Weights of a small image flow-matching model.
Model: norm layernorm, moe soft, patch size [4, 4], layers 12, width 192.
Training: 12500 steps, batches of 128.
Rows from block 7 of a small image flow-matching model, named by matrix and row number. Rows with one number within an expert belong to one neuron, the router's apart. Each number is 500 + 50 x the weight over its row's rms, rounded and kept within 0 to 999. All counts start at 0. Numbers have three digits each.
Before each expert's rows are labels from the 100 images, of 14976 (inputs lightly noised), where the router gives the expert most weight on average: "colour at peak" is the nearest of a few named colours to the mean colour under the peak. Only what is clearly more common there than usual is listed. The data: aerial photos of the United States (SatlasPretrain). In brackets: how many of the 100.
# router: slot weights (model.blocks.7.mlp.router.weight, 4x192, trained with AdamW), inputs 96-191
# up: expert up (model.blocks.7.mlp.up, 4x48x192), inputs 96-191
# down: expert down (model.blocks.7.mlp.down, 4x192x48, transposed), outputs 96-191

# expert 3
colour at peak: grey (94)
router.3:523500518543461570460499513411531540477533449595448505495566555496538435550553480493454472642491597471509571511575505474495430508578466492475483515426519427548455561609490582458514526531407530590520406426448460524555475487538459578433414482482478462551481456487498611478538472543469520437
up.0:474505543443574548546570531576540433435576488558512453472502548464545433549377501487470448488471503503423541503503437526471515625503568514410495490625551424422544470426442475524556492470521549455535532543530538485547518500491507567592461558482543448481590450420611530488602494486417437453
down.0:470570473447551542516505487507585503445485541480493512556470490514488483504596433375445394501507553474615560479501508412546469555509438471423471513470486536458445522433576550452554549479505574499448485486606469483556460506493519471481485395473425409547530536513477453595390486441640554535
up.1:478508593505526454613528475544444532500463434461454576507495464464493499395474468530456560532461539498519458432572471450511420533482550520431538457557541459496519510496429629481476517603443580597501559481504473477539504526503471422501501579466548467477480468442453485572382466441413499504
down.1:486452486478553562554480484505420500489508556492520563460466536581491564473521535569607513538529371450549474563400474496460476486528457484484480459554535556472406482509493459471510518617469550654570467490380545469391451506415471526548458467462483551378513524502484472554505504515440546525
up.2:442495545584473571497466509477423503522420544594508504486558480491541493588508484566477564507480594509571522472427571518415542487520460524526511454551488420508467419560490443492571494505552433633600511507634457520527422542577504524432547512491575535459454547489514458469500480622493432506
down.2:499476499503537465470511487446359549546592482402502439497538462584545537519485527476441516511517512538530512544540554459461466374487560495570444536535423375480531551446458523586482431413568512503486456568467472475437575482561496527526527471456455535531468596538438564449469499431409495508
up.3:558530606429521470516524547499524536463559558436510515502538454473528466525509543543469549490572637507518454592462482432435464509555576443517514454482489416424502421521539458488435480504480363500575527494492423510473544470527568493554473524467448521418441540584539543506451508406582541520
down.3:538503476477476523468383538461525459559519516599458584509429487443487427518506553512426446589401504453514507442564541478557518557495510583499630459448518552529432473482515521430513422453490487499428529507547454470627417501487549556535477427542452440532455478416456443607416532385487470445
up.4:530573486504504501586561588549506507432457528509518502580521538522567516546428522452494531469502507534434512499470512527573531455459503472510532541549565538463589482556433412379505543401574450438508468533529465442498518572461635538556458416502522499436554436477506488474564527436606480544
down.4:478486540575518489626492504426578477507481530455525419421531510477568478458493527505533518518513430511524488506553584478502417535560514540563459540453480519479500538408505449539460534399476417507574459579436557469562538553559450457421497443579491517391424514499623540554417513481388471509
up.5:577450532451552555440531448494504549531522552507401420359520595506419515517472513470553462536541442480538444502505536594411483536468431527508521430498517439505525557476490422541467527413444482460469577501565533583439617541523500445510450432570551477484466456513580587485487482495510384471
down.5:572568462453553531539495470509520484505523467564599517553495556489463506493534505420438494488547595532534539574608572406476539527479563492478521487496460574500440447480569484405567478518547497533489419501598485468636455526527501469573508523534506450537507487454495575519392452439546521448
up.6:553565566507525414516496579491484519457509518421571451409490564534348430519485484471443462441568509562577447453479539432475511572503491429464451449535559486411487511470483466522473499557530536563464524485452480559452484547496492505496544488478533613582410419460522433448525562532430506498
down.6:566481532542482488419473535577473578516573567437579525547532488480409484491516500513542630554523533490462307500516461562462509531500556456558455521438476510454548451514498590497449509504470573464550548500416538501535525494551452510512485536502520461527492487539535504533478538630525487541
up.7:526495418440485439547505427437487437527542544464592431489519452421480525409482527518446491547453410443481428478534520545605526450514510472406634460611498565335480488547536543489471450523558448543516485477538430487505521469476455555376472417527482512530494495579521548575616415504493479543
down.7:514559508546463452487507525415454487467458501550529523479487529553470505501443463385510495418547585493475491515558519592528543500590428521683532436531471523587603478465470464487536496487481535489500457541358415499471471492498595512548473463479588574623455553481532492538510442428388490553
up.8:504546510540550512468487511425584554506565446503430603479541482524499522443451436512496467495439469426485395546544504530529474444472572480547504447535563432556412445447482518444460516479533463542562561500524478541546465502529502415495508509589487416442441520539568527570552457481395466499
down.8:465491585497575513537428501558459459348458547482480467468466505539571475514472467535473427573583513452466579499544536433515524522502502470461469503442445487431470462549474459524491468519515531486505497512441476516436402545465349518648525521483561459549519488477500486500519555495465510528
up.9:424519457587480466499670476549498521509432512560507454506489473496446531430508497458490479479626498557483388523547516432434488493554531586457501476559446489534562477522426456521606438633583510568528483490535551502461567391424425519494523504500513491492479490472503424478468479477489519489
down.9:464488486453480450520566517543516514459465404480520515467556525505480575495542536515460536386401594544452459510455487516476434461446502524525493477504489425493523593392511484427506448592473520502471457523527522417542561498442406535465586474504580563468459516480448431481563452498491519507
up.10:457540555406537508452548505360417531457410519486444388556438449410452519554445645507502533450526529545375577456498490447487513484584437534462503602497524508493436555457473519515520483528564544521474468540487492427495482543511539540530560526538467510505554595462512543530570388543504516465
down.10:477490540558635445610525495403490515484504499484616534399517494523546495437474512532538457488546483607383480561540505513520497504547500595520429544462537438471429592482505486465537454479395432565483487539488578556550450557529518452541556549562595524450418518505422508470453447579570531434
up.11:565449463538469454465528568637560485462643458494534573458511521528585441376497522479486445485575610535480443372574456498507500476402558450595429487511498425531462463400510546479435516534448531556584499575549443394434598474508467415550497500521519468416550566471565573512490543410489496448
down.11:526532419529494515531509531365433453495479474545433421454524430557450472606486489403444464444518482483524547572498506482457543504453576439475527461488486479546418487569504381591549537528599477445512478533487442555559505501559412527561554475473512560448474533508468535489574516472472504503
up.12:512532524466454506445579506509491491443424516498414445551574483464505531478471355546500543515507444569581447473477464510465494409397495482459507545546526472414600476496541435504469463496465470427451586471434422447433508501564517556435521383538454491529459533416476470460536577505456489484
down.12:559528490506548513508456532454428579494524474529563627507456548560463635504483528430538469490453566464451513483495519467482494567490440461554553470584487557502559483459496510475559366566477473493402511451452432478405516560513528547494513584450516454515620575505540542516478624490583479514
up.13:567495490439542443473544476491469462409618484488475486446486453483489475552568489532503392630561524540466478528496460488455521458553471458473500575494501448608495489435495510550498562428488463566450433453528522528418515501459486484523544514456518497392593490425533474567540425498505476501
down.13:540500508454492491556472494527634478500474517566552543446467505485453522536520494620445549549509548557564547442436473578486541495463507444500563512477580427390564503579488532556518564556506449472440489506427556543509458487463492539477589551498556509501582443511452516485563501575528524508
up.14:605489530508458591486471455499493502467500450515423531373555573541493556522507467528500512445454508539503465509478594517478481417583513505522518498478523531541587566484516425561408426445458405524433446571538545642512502490473425547535532507571525555507565448562585574547444478478527450568
down.14:503548463456502414556460435472583413506522578468505516528416420483502545541477397408472470566551512559557534483599529532527527436488614504455477491450531587548496558481508439486535463436546570482435517508525540480536445513529627529518537382560460480560477543496410499521410488519570524509
up.15:552516479538561471460503528436448489529528530473525497511488523445513498539546515478548532570499491434561454533550580461464473404616636545481494571551482521549515489597472521476571470501466493516557468554462475479486473544478530557514538520568564412647448481444400540546483551488501512436
down.15:476450481472425481474500559553460523496550533529543540608416485498455502487446434467463495592520480446400501417428539612443501576603473515476474479520494528424462456567497477363506538518505599589605478500457437540520546527489593538486464539484423430589466575578495535513502390530598518454
up.16:493493563470439447461473550449459427492512491498556633457583512502516464481585453569523404464508443599491499468639502513537460487504568529600524558545505447388468406500473465484521478595437456452444546560566549480422527474420517524538522454472450595486498525490448465430478434387357542574
down.16:501543551491510477482533554471506419428481439385477419489506516509531540445545467433495533507474483423484529559485571482455504478584435526422544591568513493478486474399457429461518462578499467615562518477432549446435490471409510462557588438489443543410537509520424459586475477535576494544
up.17:410539460515525431435501454658438491463521518443519496604433496445486504412478550515484414521481489516512550507448442466496529396494538525570444534483508466554387551500534476524406442456461480478530510510531497469445511525538469500520546482502382500509460495512456495508569520565441518535
down.17:528476449552386464466503470562601560555411478513521550558510545560544450400501386428460462553443445465522537493469464474536502526472538521578471480443520505513455489601477614466620543410548432452454524478469601519455497477468564513545485562486542449500509507528432503483513552454534509504
up.18:536466489545542502558457527408470538560493469546500506508434534427553424450542495490543547491429583536615506440459470505519481553565536436358558450439531538436478584466534546517474519357433417469444509527546521531490523490564533471480484465475482506518506449471483412624430527543562522478
down.18:578525547472585513562470471465507507438273495505635589535502505454499569396546389459479455476466541432502459471469515510490417561501516478453537484445473559460496456538484541547453568425539508542444522524518520459591534546511553520437478509511424582429544430491492442587496538518528486484
up.19:499498539571438554427567467496477548462566571557556518486492423483488525515536449567504453359577541560478446497521597543463584495430424503568489509485458448491637529534517507498512547496417579549522440484465455375477459493483495547459486502508449506489494471530507441401583561526564519474
down.19:475461484378537474535447535380602471543504518472500557528467456525446487550445561525508563410480465601448554548600476492417446497457502510586528456546533371543538531472466619510464468400519535482494596490513561520505484485517472558506518441494546610537507417480572456566548458543593502490
up.20:539443461503473559466532481520487513510572447554540567616557530479464437541524375525442435550452497498539503528459519443455450528513500538465557554467473478564471486555528477455520480479525581523504461451553510471524566547562528465420503470493423652429512481508558451459632540534466489571
down.20:480486578485597530517477417360583416494579559482441455398526470606480492533528542514554505405568638519491513523599476534426465506544397498516580454458469491392654501484514461523492486451492406484538551540468539474476458509485422527527499432515489582533461590517505444493514508517416575536
up.21:564525466496506540459482517539371545524570460458438478467485530441446437543581538421538505526437588466517456623448544552515584474530646453584530399512466543600501478535524448543559541402472478596527524450446566527494490514539539453461494464514511516464509495441497402492466516523544437470
down.21:530548460557496436549562514594522416451510482562437493456495478543546440474487532527461535590524500502463501534434524516657529453519507463478492556471469476403454428475496405489448531602549457508491535523536461533470517532482480507494501515509482340405485507524490556485442445458516547482

# expert 1
colour at peak: pink (68); white (29)
router.1:384526550514484520494509499471451510454548553479546510527527451531532474399458454499515423481490371437466475479447449548448496489425470472397430563551468500548510455575484543472635472503520519340503534523437422500468552532545542457490559503465464518649501528495455430513553491500518470461
up.0:418462511444500529461535509390610451525547546463472524461438497474579492519558492538551409484495501591455511497514534488502454395528499492522496546471466459511455476406520497534412560507448512496579550588526481567574562431536452555621502488604476534426485497516494544446543493578419499559
down.0:553544538547496553592482444383475479533472519548472533498497483488516594506587494499468471523492515530494523478469516555494480561510507508488553545496531593546519471464504433469652463610498463461431520499334520565496492436528621476481524535452560611506528490446456388444500543513482497411
up.1:510460541504528595552499478514454640447588495447465600480459466527480407519547411489564477454564510558480465479542497513513356493431501444540468460488575570410501400486493414501419553621549473509490459527488520518470546535589515551500527426485512542550462499423481564458522508507480503556
down.1:507479510503535485458549483464581554504436524529538479484459512544414515574494507449438502521537496510454480419523504497443540649633387431480461495460491523513513480438521361529390464611450437564517564465396567536513508494510491485460555586504466489505507533491420472490499447601543491456
up.2:473472505489552500482509497638533451561434449456529481563475511440405462509494505536489468425383426469504523499508491501525593456461500512526581570539428486497441438500534525506463439526509436481526531491550468506490431506560437577554425488487433537561447549543480497504574432460456512499
down.2:452450473515628551513509445409507412491418543557447479438481522590521477506523573475500554519540521461471444518621509513598472570524524465556483523495487546523433508462528485531455390487487606417620518544447481519464523486529500450464478477568533521493467468495494463515491467484470535463
up.3:511550549504494567511465503533532532445519512448463533445431503565430426537467578508487592450598446424578540468560483473519458536453471460483454510537475409528519555457526443434423523523524483482464514510434500521466498454510484488501469521553510507519538478515519450474461424631540514507
down.3:573464542561472425472502527379541577534501532514451470587465468390496443344500430536502520520475464449518511512444553478492506439425454538410583377450450515525473491495497569482380528523616535512501529458530494587575559456572449500489470441428432504516558525531522502532482572477555473498
up.4:471551499565479462594437449567501557462507501424496540410412559460492514566517492534512488526458465541476546519475511461502522580471517501431486517543383449536536518426544546527477509441555442456559468562551539521498422490562485540468467508444489477576446511466456476464390459504458549444
down.4:519538461487490601398473443538456462476493603524507518549456524525480548361571470501480510498529525569451493480514513568539519480510380555597443472505538565489571546476453561534509566479492540419421508551557538450502526466395578435520430528519516489430557498551463509482411438451516497496
up.5:507453466499539550616492487385412540462482536545504511477592578506508526511461566408443538548582574469461527549444538501498549473536547444576470513485468545477443552473541509531432581475523404480477468480521487506469383483444462628547443506510515500476505509456511591506537429475562501478
down.5:481475432551522450528474451491547487461417413464478538500470441401451471437473462496435540531416464456464448513508456463578460398564498520449533411475504498525373527428549459550537538436574448519423528467599540556467429525530470509460448389507544481497504454496441584490563519478489397575
up.6:497465478520438442528456535551600489505472524467440490492558454498531523478527599453587427563499508463584451515410549479473526518468444503551461477485493539538499441502443452558455519438490551498458606498479438537479436453475471487523542521505553469397444473505477483502363562440481538506
down.6:461536476544436476441502546517406425591419534530506542562512454501497392605501485494526529613518519548453493447518526481457523552439558426463511465517544393471500425415538410511468532463522402421556475585474526511546523481537597493474512490481450518489558441479468471533455560498457520451
up.7:481433512447518476493472461427301507424532493476484406496418466469612498473529535445531517554564599475461556553468431530534578449544504521567503499428468522561517533503486458460524441467475446546490518457494488506474542439512454566488463484570475510481515539478468556504518423439450448439
down.7:548506476487455555558472429501529544487666505456579547535517532493527542361496467506501580413434487511470490511535520482565465373494563534470584491459532536472530582496476584478599493444423609532457527524498502471491522506478613446511528502493505537559525504460543557522520481496498470493
up.8:501413508474477504487488419552560496511429466431526512528511460412468485407493527473482472506466489483487452429453420564603508422524400518540561509437563514434483495552433532531473507531507446445491407469408486504518521481469490563435541605517450401599504584516451626522490536474525463460
down.8:488504484483407502547484527482464486529459494528474525572455506434461471493510559459483495465612504469503510493528543512599511641465477559590454528601447500616451546532554478511488537460491514515500479552482463449521540518498506451507490495552472393526528509449525596499512457477554489517
up.9:442399532523498536473452582414537476549550446463465537501552465483505519564515498515559547531495579383647451532443545456520529467533485444442534410521446503516455514447474552533524440547482522550398435536433507448408600537516428493524523564520541481572351514448512498471505466505513565487
down.9:465458403558406549495455504517382546479537429448469445494500464470491520336461499513473550500502569502526474443523485501529531446494517473393496494461507508479390527453472414459501520464556551478492469446490575528521428490490449524486502502514453470537562432500436603446582558503546461521
up.10:517499390500525475479456452560429478487499517464537459447436556420513507426519486501467487527507492522539423555612396549541509522458554493473508559524496498579515510461533518522442518509476495492498465535535520401447461482489528461593526538576513624507439458508428539453462492502396527579
down.10:451475463557628532496467402461603480452436531531480444456447495555509460616534516444485459501468500473547530459453512439500519519544495431508522518489482578413557576403457389520516481536538387476552490524454612437512525529515452520537504423493465598522504518465502515470528507501407537532
up.11:518495507496510465444540444412430534488556514499498467559409483448496444552540521572506482488482628526440490538542425458530448399494543521493533461406522625501394490510473497560599527455482519538519523534388514576429443530501426543496518518542475491685483558481575525511531546532534467503
down.11:485485487531617507505529559538502627488582514543498473478500561499466563580405503534495598528453445540509547492496483530457568515585521511429531501474476553447442504439504474477653527483452620628517495446340538492464464492543500530459513547537404481433498530542508555593513408548503552495
up.12:541516553549529517402423494519396508624475503572486505512516420569449479580470533494436588473448472583611487514500468549438473505456457532480581512511434553458534490452507512498490510470516575393443553407520445504571514576524557496523559493468378568504547550533456506472538513555551492534
down.12:475555469537618453514539536421408512485326453528497496534470558497488527471472415459533487419561452470553457473530500546510563501469508488559513469590483596500583497605473467525583534455480526471517550460530458472495516546531450526455499521492524535471429554522523504523482524525480509554
up.13:556458477477441546540450472551342477602501465504530461429554536492597508445402495572569481527506551497545506534552501433434483443547506525524577441565448516533534545596509537510526461505572509494435540458488492582480462529580442468488438472564435563443461411519393497576427566540429433401
down.13:610498438580496430459508491492355438470471469471520540470507488497541407458460486453439557562463513441480543456501536569499466374561480447310542476550524555491588485518492453527552505483423537557512490540491539430587465560541435517469458440386546453543572416480454545430539532513465576559
up.14:512400523504437531429595514488435481505528410539484513491379559517566603457496497488529571484488508466522573597531578450536554424455459592579466458499454563501498593594599478452433501424478511602574466445459551541501501470555501447516521547565489407530429610446457580512489473558545454443
down.14:519448471489452514568420506515589476573480524426482527546512501437551517485438446495519506505437494410528422565487522441537490430517514440370497478515542468549482545489547495492515431421603305550432522465570517507443459529491488528452538449447502522535490461462477625612522548508497463548
up.15:558477560501419533536599544593387561518650493432556503503579488505555448522499477500524491422485518521502517436605536497603489496513546526401545439542462591348453462540536539592500570464540478471446544529485453557486426626571530554458442508472540571536489530454571463447449534563437499455
down.15:452508467541525538469514392441620483499530481497512543525554451524548489556561543460448491498551467543542431537548479511431522569603426452534511522550469480470558558463480356415551475552531541573500521483508481461526540524475499472486516509535473430497473495464410444457422488484540524480
up.16:597503557493501472484553464586476511446515565462574507534540544525431542580528460506499422477607547512505412521483472480457576391629461506458471440453570423441553549583489524443533469539471427537493538528475519548481506409425509576523492462432413574544475482455448372473454487526483415510
down.16:530495548514528487544476511566602482498586487451481528545553498503573477420433564523436520541405407498529493539457517518474436482501601608541494523465497479518546477568501545526438477476485547504560504489575520503516507502508479547568515449504516513540489483546486427526428442659519505549
up.17:527489531472455458420483472515501445536553414491524506549507524437535486491448465518525545476551483441533472532426525409392487663549493547450425481499436518393439532464504468553514471441438506462544541523451540498533429456456445517487467452492393522403549475438469558417499456532479537577
down.17:449468492437520501489497582453585377506519411505480527473482450533528462443510554445539418538495549438519495505540561497473441559432467467521520475499497421621509536488528428504429403554474509445474540469559500534473537560465456493439497408519544401512561446487545416524470575515442427549
up.18:453500498437434510482488480541572478505527524384563509499396514520485485489485422486493485453492444557534545414417566620599459554480565501512481449496539475457511509416485507484534464526618479472520483378450561577516415577490542601455503542553558444543511507441507468569365561532567520465
down.18:475609550533445501497537466552409480515615485457436470432536516517465502650447484502461519454443545503468455555513427489376548519525486560532514533482454456534563432619510477528491601488478506453503551454555486524557577511486518555488378541479498585431419497493524395460500496477515583452
up.19:508462430485509364505508462378490574497451498486533489542444467434508472523394496578521485549600590469485440538582479499604421416511473571496508556539585540526383575487415570453519529608508508415477422508466541426534464464476535439470496461449453484501463431535504515430508447446465514507
down.19:596466557503473526525541531607448469458560514510548491454490489504517548299452414535486502442416467461449462496459551524584581564516552512421493567483382538398530518578485490448557543590487466494469507519522471591484547473433496495526451539524450434447484482436570518462479426459549481529
up.20:551466453476391566545440575562646519518575586438515550504612525432532564316517515431494402469485448491543466514562514441569506470475486587565463459431498516499526569455557508537564594451452494530527534428578506479404570484553519495533485431487454501503450499484507534585446506503529532466
down.20:489451474529371501514461449434475506550517581482541500470583488466518552656488514431496562431570566544529583522496504511546437618531495378489498492563537432620455491498436529451491503391534495535460413499483487536532526575474568487491474528536464537589576547483469471580457489565537477490
up.21:456448500427499515549508487486394544474526503490471523496481472454538466536552515455411477517402495531532513572495509507348513454521484464501467528424484549552539492520566481440419437511436492516498519457486515450548506532568391524508508479528453469511550468450556513518357463446490531510
down.21:492506457568592436507492512510446534399503442512528462518518550479487488508554555467438450518560528544531508614449483407418474456419428550514492509512472484494523445494594582535535553554472485559527466520597507431443461507468401449523544455499467450580478574462523453579504556424514514482

# expert 2
colour at peak: black (49)
router.2:560578442537556465477558454564484476547510509477458498464481475467531570627562559436507478452490545533530478495431572472481480564458532526628532491577434457602534425488470475442519486424511447502527518484479526409507481513467531555515532506504485516556499469508391476531493486550439449488
up.0:416584544409511599496496572489586466500538571508476520422508444428484519439511493604443575475626578473484430491566518482500409414493506488564445499541512546446529449489558545443537476462546496568501540534525477541470511443473497490492513546515567482417373536636404527446487538530556527559
down.0:545454514496546479374382449662467457497510408498503496472468501547544524506495592574494425474518521433520578532526503490493458420472440521583497579513386539464407566493492453559425501526470489502435479549491585509451491523591487439577498618467478513506508508399556519453533474480557544502
up.1:545486479484533530518424600518453510378414456496500512582518546535555427569528499510508581513557546518585533518554524500546469411480542506500481454459523411475599507529514457547550497608547462533437522492558531458540547464512480555458385472409534495486504531550533536404525436472456481543
down.1:575563417518530524555553542516490655415431489572520437538459544494470457404488430490512458536427447511526490519483498451518520515441443488488524584478514494460512547569526480428536580662446547546466466502477480543411438531463479552447386552526511467445554517545520566430499435441551544521
up.2:525459586471509481445472474489480550508507587582509504548399522478471479453507582536574511518538426528458595461571504452567556417473501435497423490455504486651572435550495445508461475493550523502536586522532510476565531472569530468552422502598469462522533621422568552503522511470433553431
down.2:534504578526558468456468502496586503487401478534597515547481525544455434492516486503428537512454436412464525564528514546532562502488511488553473536501490487450579629550569515635574556473518440559545506487473442417483530460537465494592437508510521490511524523545614496518576490485403444478
up.3:548391532459401502458569479523491532445508516477471529510486428570469449519560523470481471600431456577410551559450533466496504473470433521475414433544462562488482555467532563567458543451509510512573545505517537445557519488493406591558590544544539515462503564385484581531503550464458458541
down.3:453450549508516435457465468530520499522386527441497512533525456518496526468499431503421461537452637487548555474490495571511475557515504484620530547486533506502510454485551480648522554570511459447475589517528466470583550507483472581527578605410588553500467525521485558548595373468498522590
up.4:570444542559508598494486530493555473531387446460451426550580530546575457498556496533398435479508513481525528492484553516563482567446449488618514497461427502445560505452490510530475507504409567563513529559409581507503615509505421461500426441519463461449485470510461529377532424519549594610
down.4:465445558546495481448468483479591544402509506484550551510486500567553480495579488508547399481502505502519505484592464502585539500484545563623460497502578507483474597536455571574414497501482431522514458607505559498512435509466450530472542522470600472489477508516545526510543428518506442511
up.5:565512502507595529473484600511477556463505467519513503518493548429474487563555482514555488421516484480489523549341461502439524466573580434518417350563418463460512543456475526527492542542485435504438529462500565464508472391505534559443506434500533593473522487429485523408526510479400557471
down.5:432447412489502563473510470540513509464504511520556564500511526411601467395542483618513532572484474509476453489544546534582517601505498498561486345531495470527505571518498531570424503434593536543525531510484473457473479442553475493494419499456538565424546508468551555427536418484462599552
up.6:542423460527607548515498502497559460497501475558487416531455570379537541502506620564506433451481523493494504419480498527516506523486545622627554489519506453419469597500512470484410500480551506466532447500489543542435520487519431469503492508463529545458492544493546537480528484564503491450
down.6:583436419501528453465413499533397606438534392414456551496482479550553486493521423518509518567566575455446517610464616568530492464513455593628489464487513494532502475519467492491475443523421498579466508451522636544561481530503486548516462453448593498485538492514539434471554545494466466541
up.7:458532487516536488551468543539575430501501537515477470443500557438476540429488427460552491472561416600523470519585477443472453477403539429508533543509506471521505533338547515514506555431470436370483546447514442519430470452508381456506436462475593475453439401492564568583439492471569546515
down.7:495497537501440476448501479395402508514443479450516550581465486543501518663544442433473556426519546553468504534506512504542537519549450498522526441508513463501582444478500624522527538461577575426458516518501430442612548497501465524478518451555516561437548467467459469492448511511518471473
up.8:475477541445476544462539577408478525619351536540536492471516450562517531441520489487474477587510559539517449450508512531478454485508447560530526605490521455562507474564474629500510433509468568429416461529661505481463592448511467547491539568540511528458519598454554511429559501476480494580
down.8:465517531495573528453532493518484489453441495531535456532457581434529408526533473502496526459529486482416499521464456458571532423465426434339532438428568482453484476361452516466508439498530581566464590475528484477431522470498536407556461577508482450491481507541499524541503452469526463478
up.9:427529565456494503535593466574486394561425430526469514482481486513524462622382478531490498529564402453374582528563545510555490445444465461535425369491464433495499472392544463555446560487456551549553408519517449457524454489529478558503472459572495449424485503568435477565547476488553546497
down.9:541474473543524489487498433610541431435434452594480540484471484486490503420544461555475491514508521474497392503569494457519480507408442515426491462536559518404495491526512612493493562501403516581473468459486534551467436503577476425582557477571570578492506505480535473540569391420586480484
up.10:539603461521507531442587522472461425540573465483478563552443611521570523500503522499574575532488400437469577509442490521497523400477467568534508478503440497388471508449473447477524559470592451530535424512579599549470541454539454505487479437441492500422506454568450555512465431501436473426
down.10:414485524589458445475530456579603478427593475553488504538485530608538531431550440530559462595464488486470457539543518528548441543459514427484558482479484475590439530550470609475464540494473466503430502537506560483523484464485479462529652511561512545515461425390521493556472510509474486488
up.11:587506589468498519522507419562486463490581487512509521502477405438617471637507464501585511455543505509451429550476456453489391467445498453514467464485539496411485517512540436518512573519401503522498560553536497485512424502440498516545511414577529525468487456497496571462483483560552540523
down.11:476547523514554465499470449586524478524421489517552414545463472545605457423493511563514611450481542439593452519493593585484497467440544546590543389532445459483483555520422480529567528543560490513478528448554601473558434562539446559483494457517523548472459539501532447441560527565584422486
up.12:407443582486492618501507614533590492531599429531400516426575445479519487568483542449488399480454500435526468496481503473492576520489475437482559479502491500520388562568463398515518521460602544450473464444474481446537553418537535459502446347494509449519489544479530451472564405525541503482
down.12:447610528530435540472546441502520503507522427421507461504503530549525548504512497586559426530522472507546514452528541518542538493530471431540491547562455410530474519467503575486555491514564463533538440521480480511553535502415397581537503572609458432477480451458557597507537427566527476521
up.13:544518495483539527526545550520507494461548469466458476479421465395496526511536552450480552470567511525551563554487502483563507479575425493497522517490503473504451482519472540506437460565502542537526484413374475547468451427573453521497404521435584474430374445455520538441593488436486575487
down.13:460455420524490447503455502476564453506526466516533464442500496507525436539497511602561532486523517550463514455437456534459528562453523488611517529490440511448477510538445581453504493543523471461511493515514476466576520470469339552604514570497525476490371526495568471451492459518438453514
up.14:491494548472524418489510520496557450485495509494594435541446516491511472522519468496520456470552498463527538574513472566470479474555532448532544557415520430551486509567550459463434625533554590500545546505516383502468481516423476526512450471557607479422463509508477578488513550531433470492
down.14:490474410522477437447526583564593536539480558486520491448485469482543522514532518469480546557477465540437530536554491511568522473474521577597531467502502465463480510485464529570577554462510505447542556556460546488569508442564466514556477483496547392515409586442444576504470467535386527437
up.15:469453465555507555492557542555502567536401562486537445485521453518474445450488491508420526467559428451456470497504509509502510496467618515495430471448547549477626438532454487506471598518568494425528538457527504461532465573461463474600467530549595482477542380498463545479519544431551477499
down.15:506417495452449482444544592532393439426462561527458539500469464544542502377484583529550438581563623550514525447517477487586464545531411536613506465583494499434488525444508502470460455507503560480487445457470499512497472529524433491522479484480399407486465477529422521472484568353507479512
up.16:500517465427541535491576600507456535545431473499494498423500533416467497437515489448407512494409433443583460509531594476464502565554516456441489560500435443420556566509488462473525542466497472562483501524479635540527534450428485539540543437501537499452443505481506481423449499518438544434
down.16:470528537532474511366475555530529519560563438490555427464507528507524488488508578457467482492516480525514571462426481519500490496420554495622525399513468481496482553510534508523423382434503566500447413473490622495610437447470482547507493580555488468456583555473506467524566486524524439418
up.17:457389477525494489573589504495500512510383460570526480502450469514526557509488585486575475445519609483554569517464450487533449517395537476549472453516515470447467469519550511538567565439415485523452499520581534599610510506466512524572439469391547400483575452509410500447408478518443420482
down.17:614410505466545543474479502556456501483411415453471446474470499521575570482489385469433525535445490511428476500508503454579482398442525462483452493540515527568517492593517435529496520505534391459522461473505555498490438455507482542460526554561542470507392620447516521542559457494470514513
up.18:488460535406456518464469566528543414420433523535429453503527356516495539543449515495446476419579464551491452433546511421546553461453431533526502463414516506596468486573454535552516499595490491445491458426558504478426500427537561562491597510456583522434475579408449649588442468490482437478
down.18:530543554396460497570464541380592484501501510498443486503477519519447497597480526418506434439500492522504443554489434519332477525487524383421463545487509480415534445538476513507573465549494428520522612482505420497578552441460506523483470505500520506461538463514500417562458564565525447509
up.19:487494508507544505485503440604460481593429536462510513504524529441532428540492513476460474530494484500445453552485630532571456493546440432501470480518523507664550511514515510564499493380477448420488490488536481533544473379439380556536490526441517515510470486467512533477533600450527517503
down.19:497493496509567507590489586420467473523408552582474495504539481478510525466449476446485521456493472504538499523471501497390494482465439475395517520444492430580530501470463455472442460489481612357630536535449511413398474469478528535509526531464425517549560601517512444525457484560495550526
up.20:438426491509450544448479515529495420543468526557461461448581508508451546593490476534560400566541595507500443498461499494581517504555521498467497508487461571511549546469498548539474491479474488581447526521612547529551493549519426587530446495424547548503441508523583481619429555564533500452
down.20:437503479590505487468516384563536536431498538462605489572474513722550433512431583519520571569492529430479530560573397472546474433419400551538464490471578464447519551510491551483549502541481562592511551585478602469561464417522492419444576564467552534503472516525491514501509504493512452435
up.21:505471470491479567536533542499474608583420578477565474452518461430482500631507404431522567551473493448425436464405544467504460467523527460410461339526470516487510539558475446548504581456490486481466551506582571514443543488475510486508482527514599431549485397459458375487407479428549469464
down.21:442506522505549492520506511501522506505572543467477596530511530509490476450478593482577432518530588449472468452562505473449547582529487464469493538513463532657463584530540370461510491500488611549549471459523450484495593508516558490546480491476448432480545592518498392515452533512469521425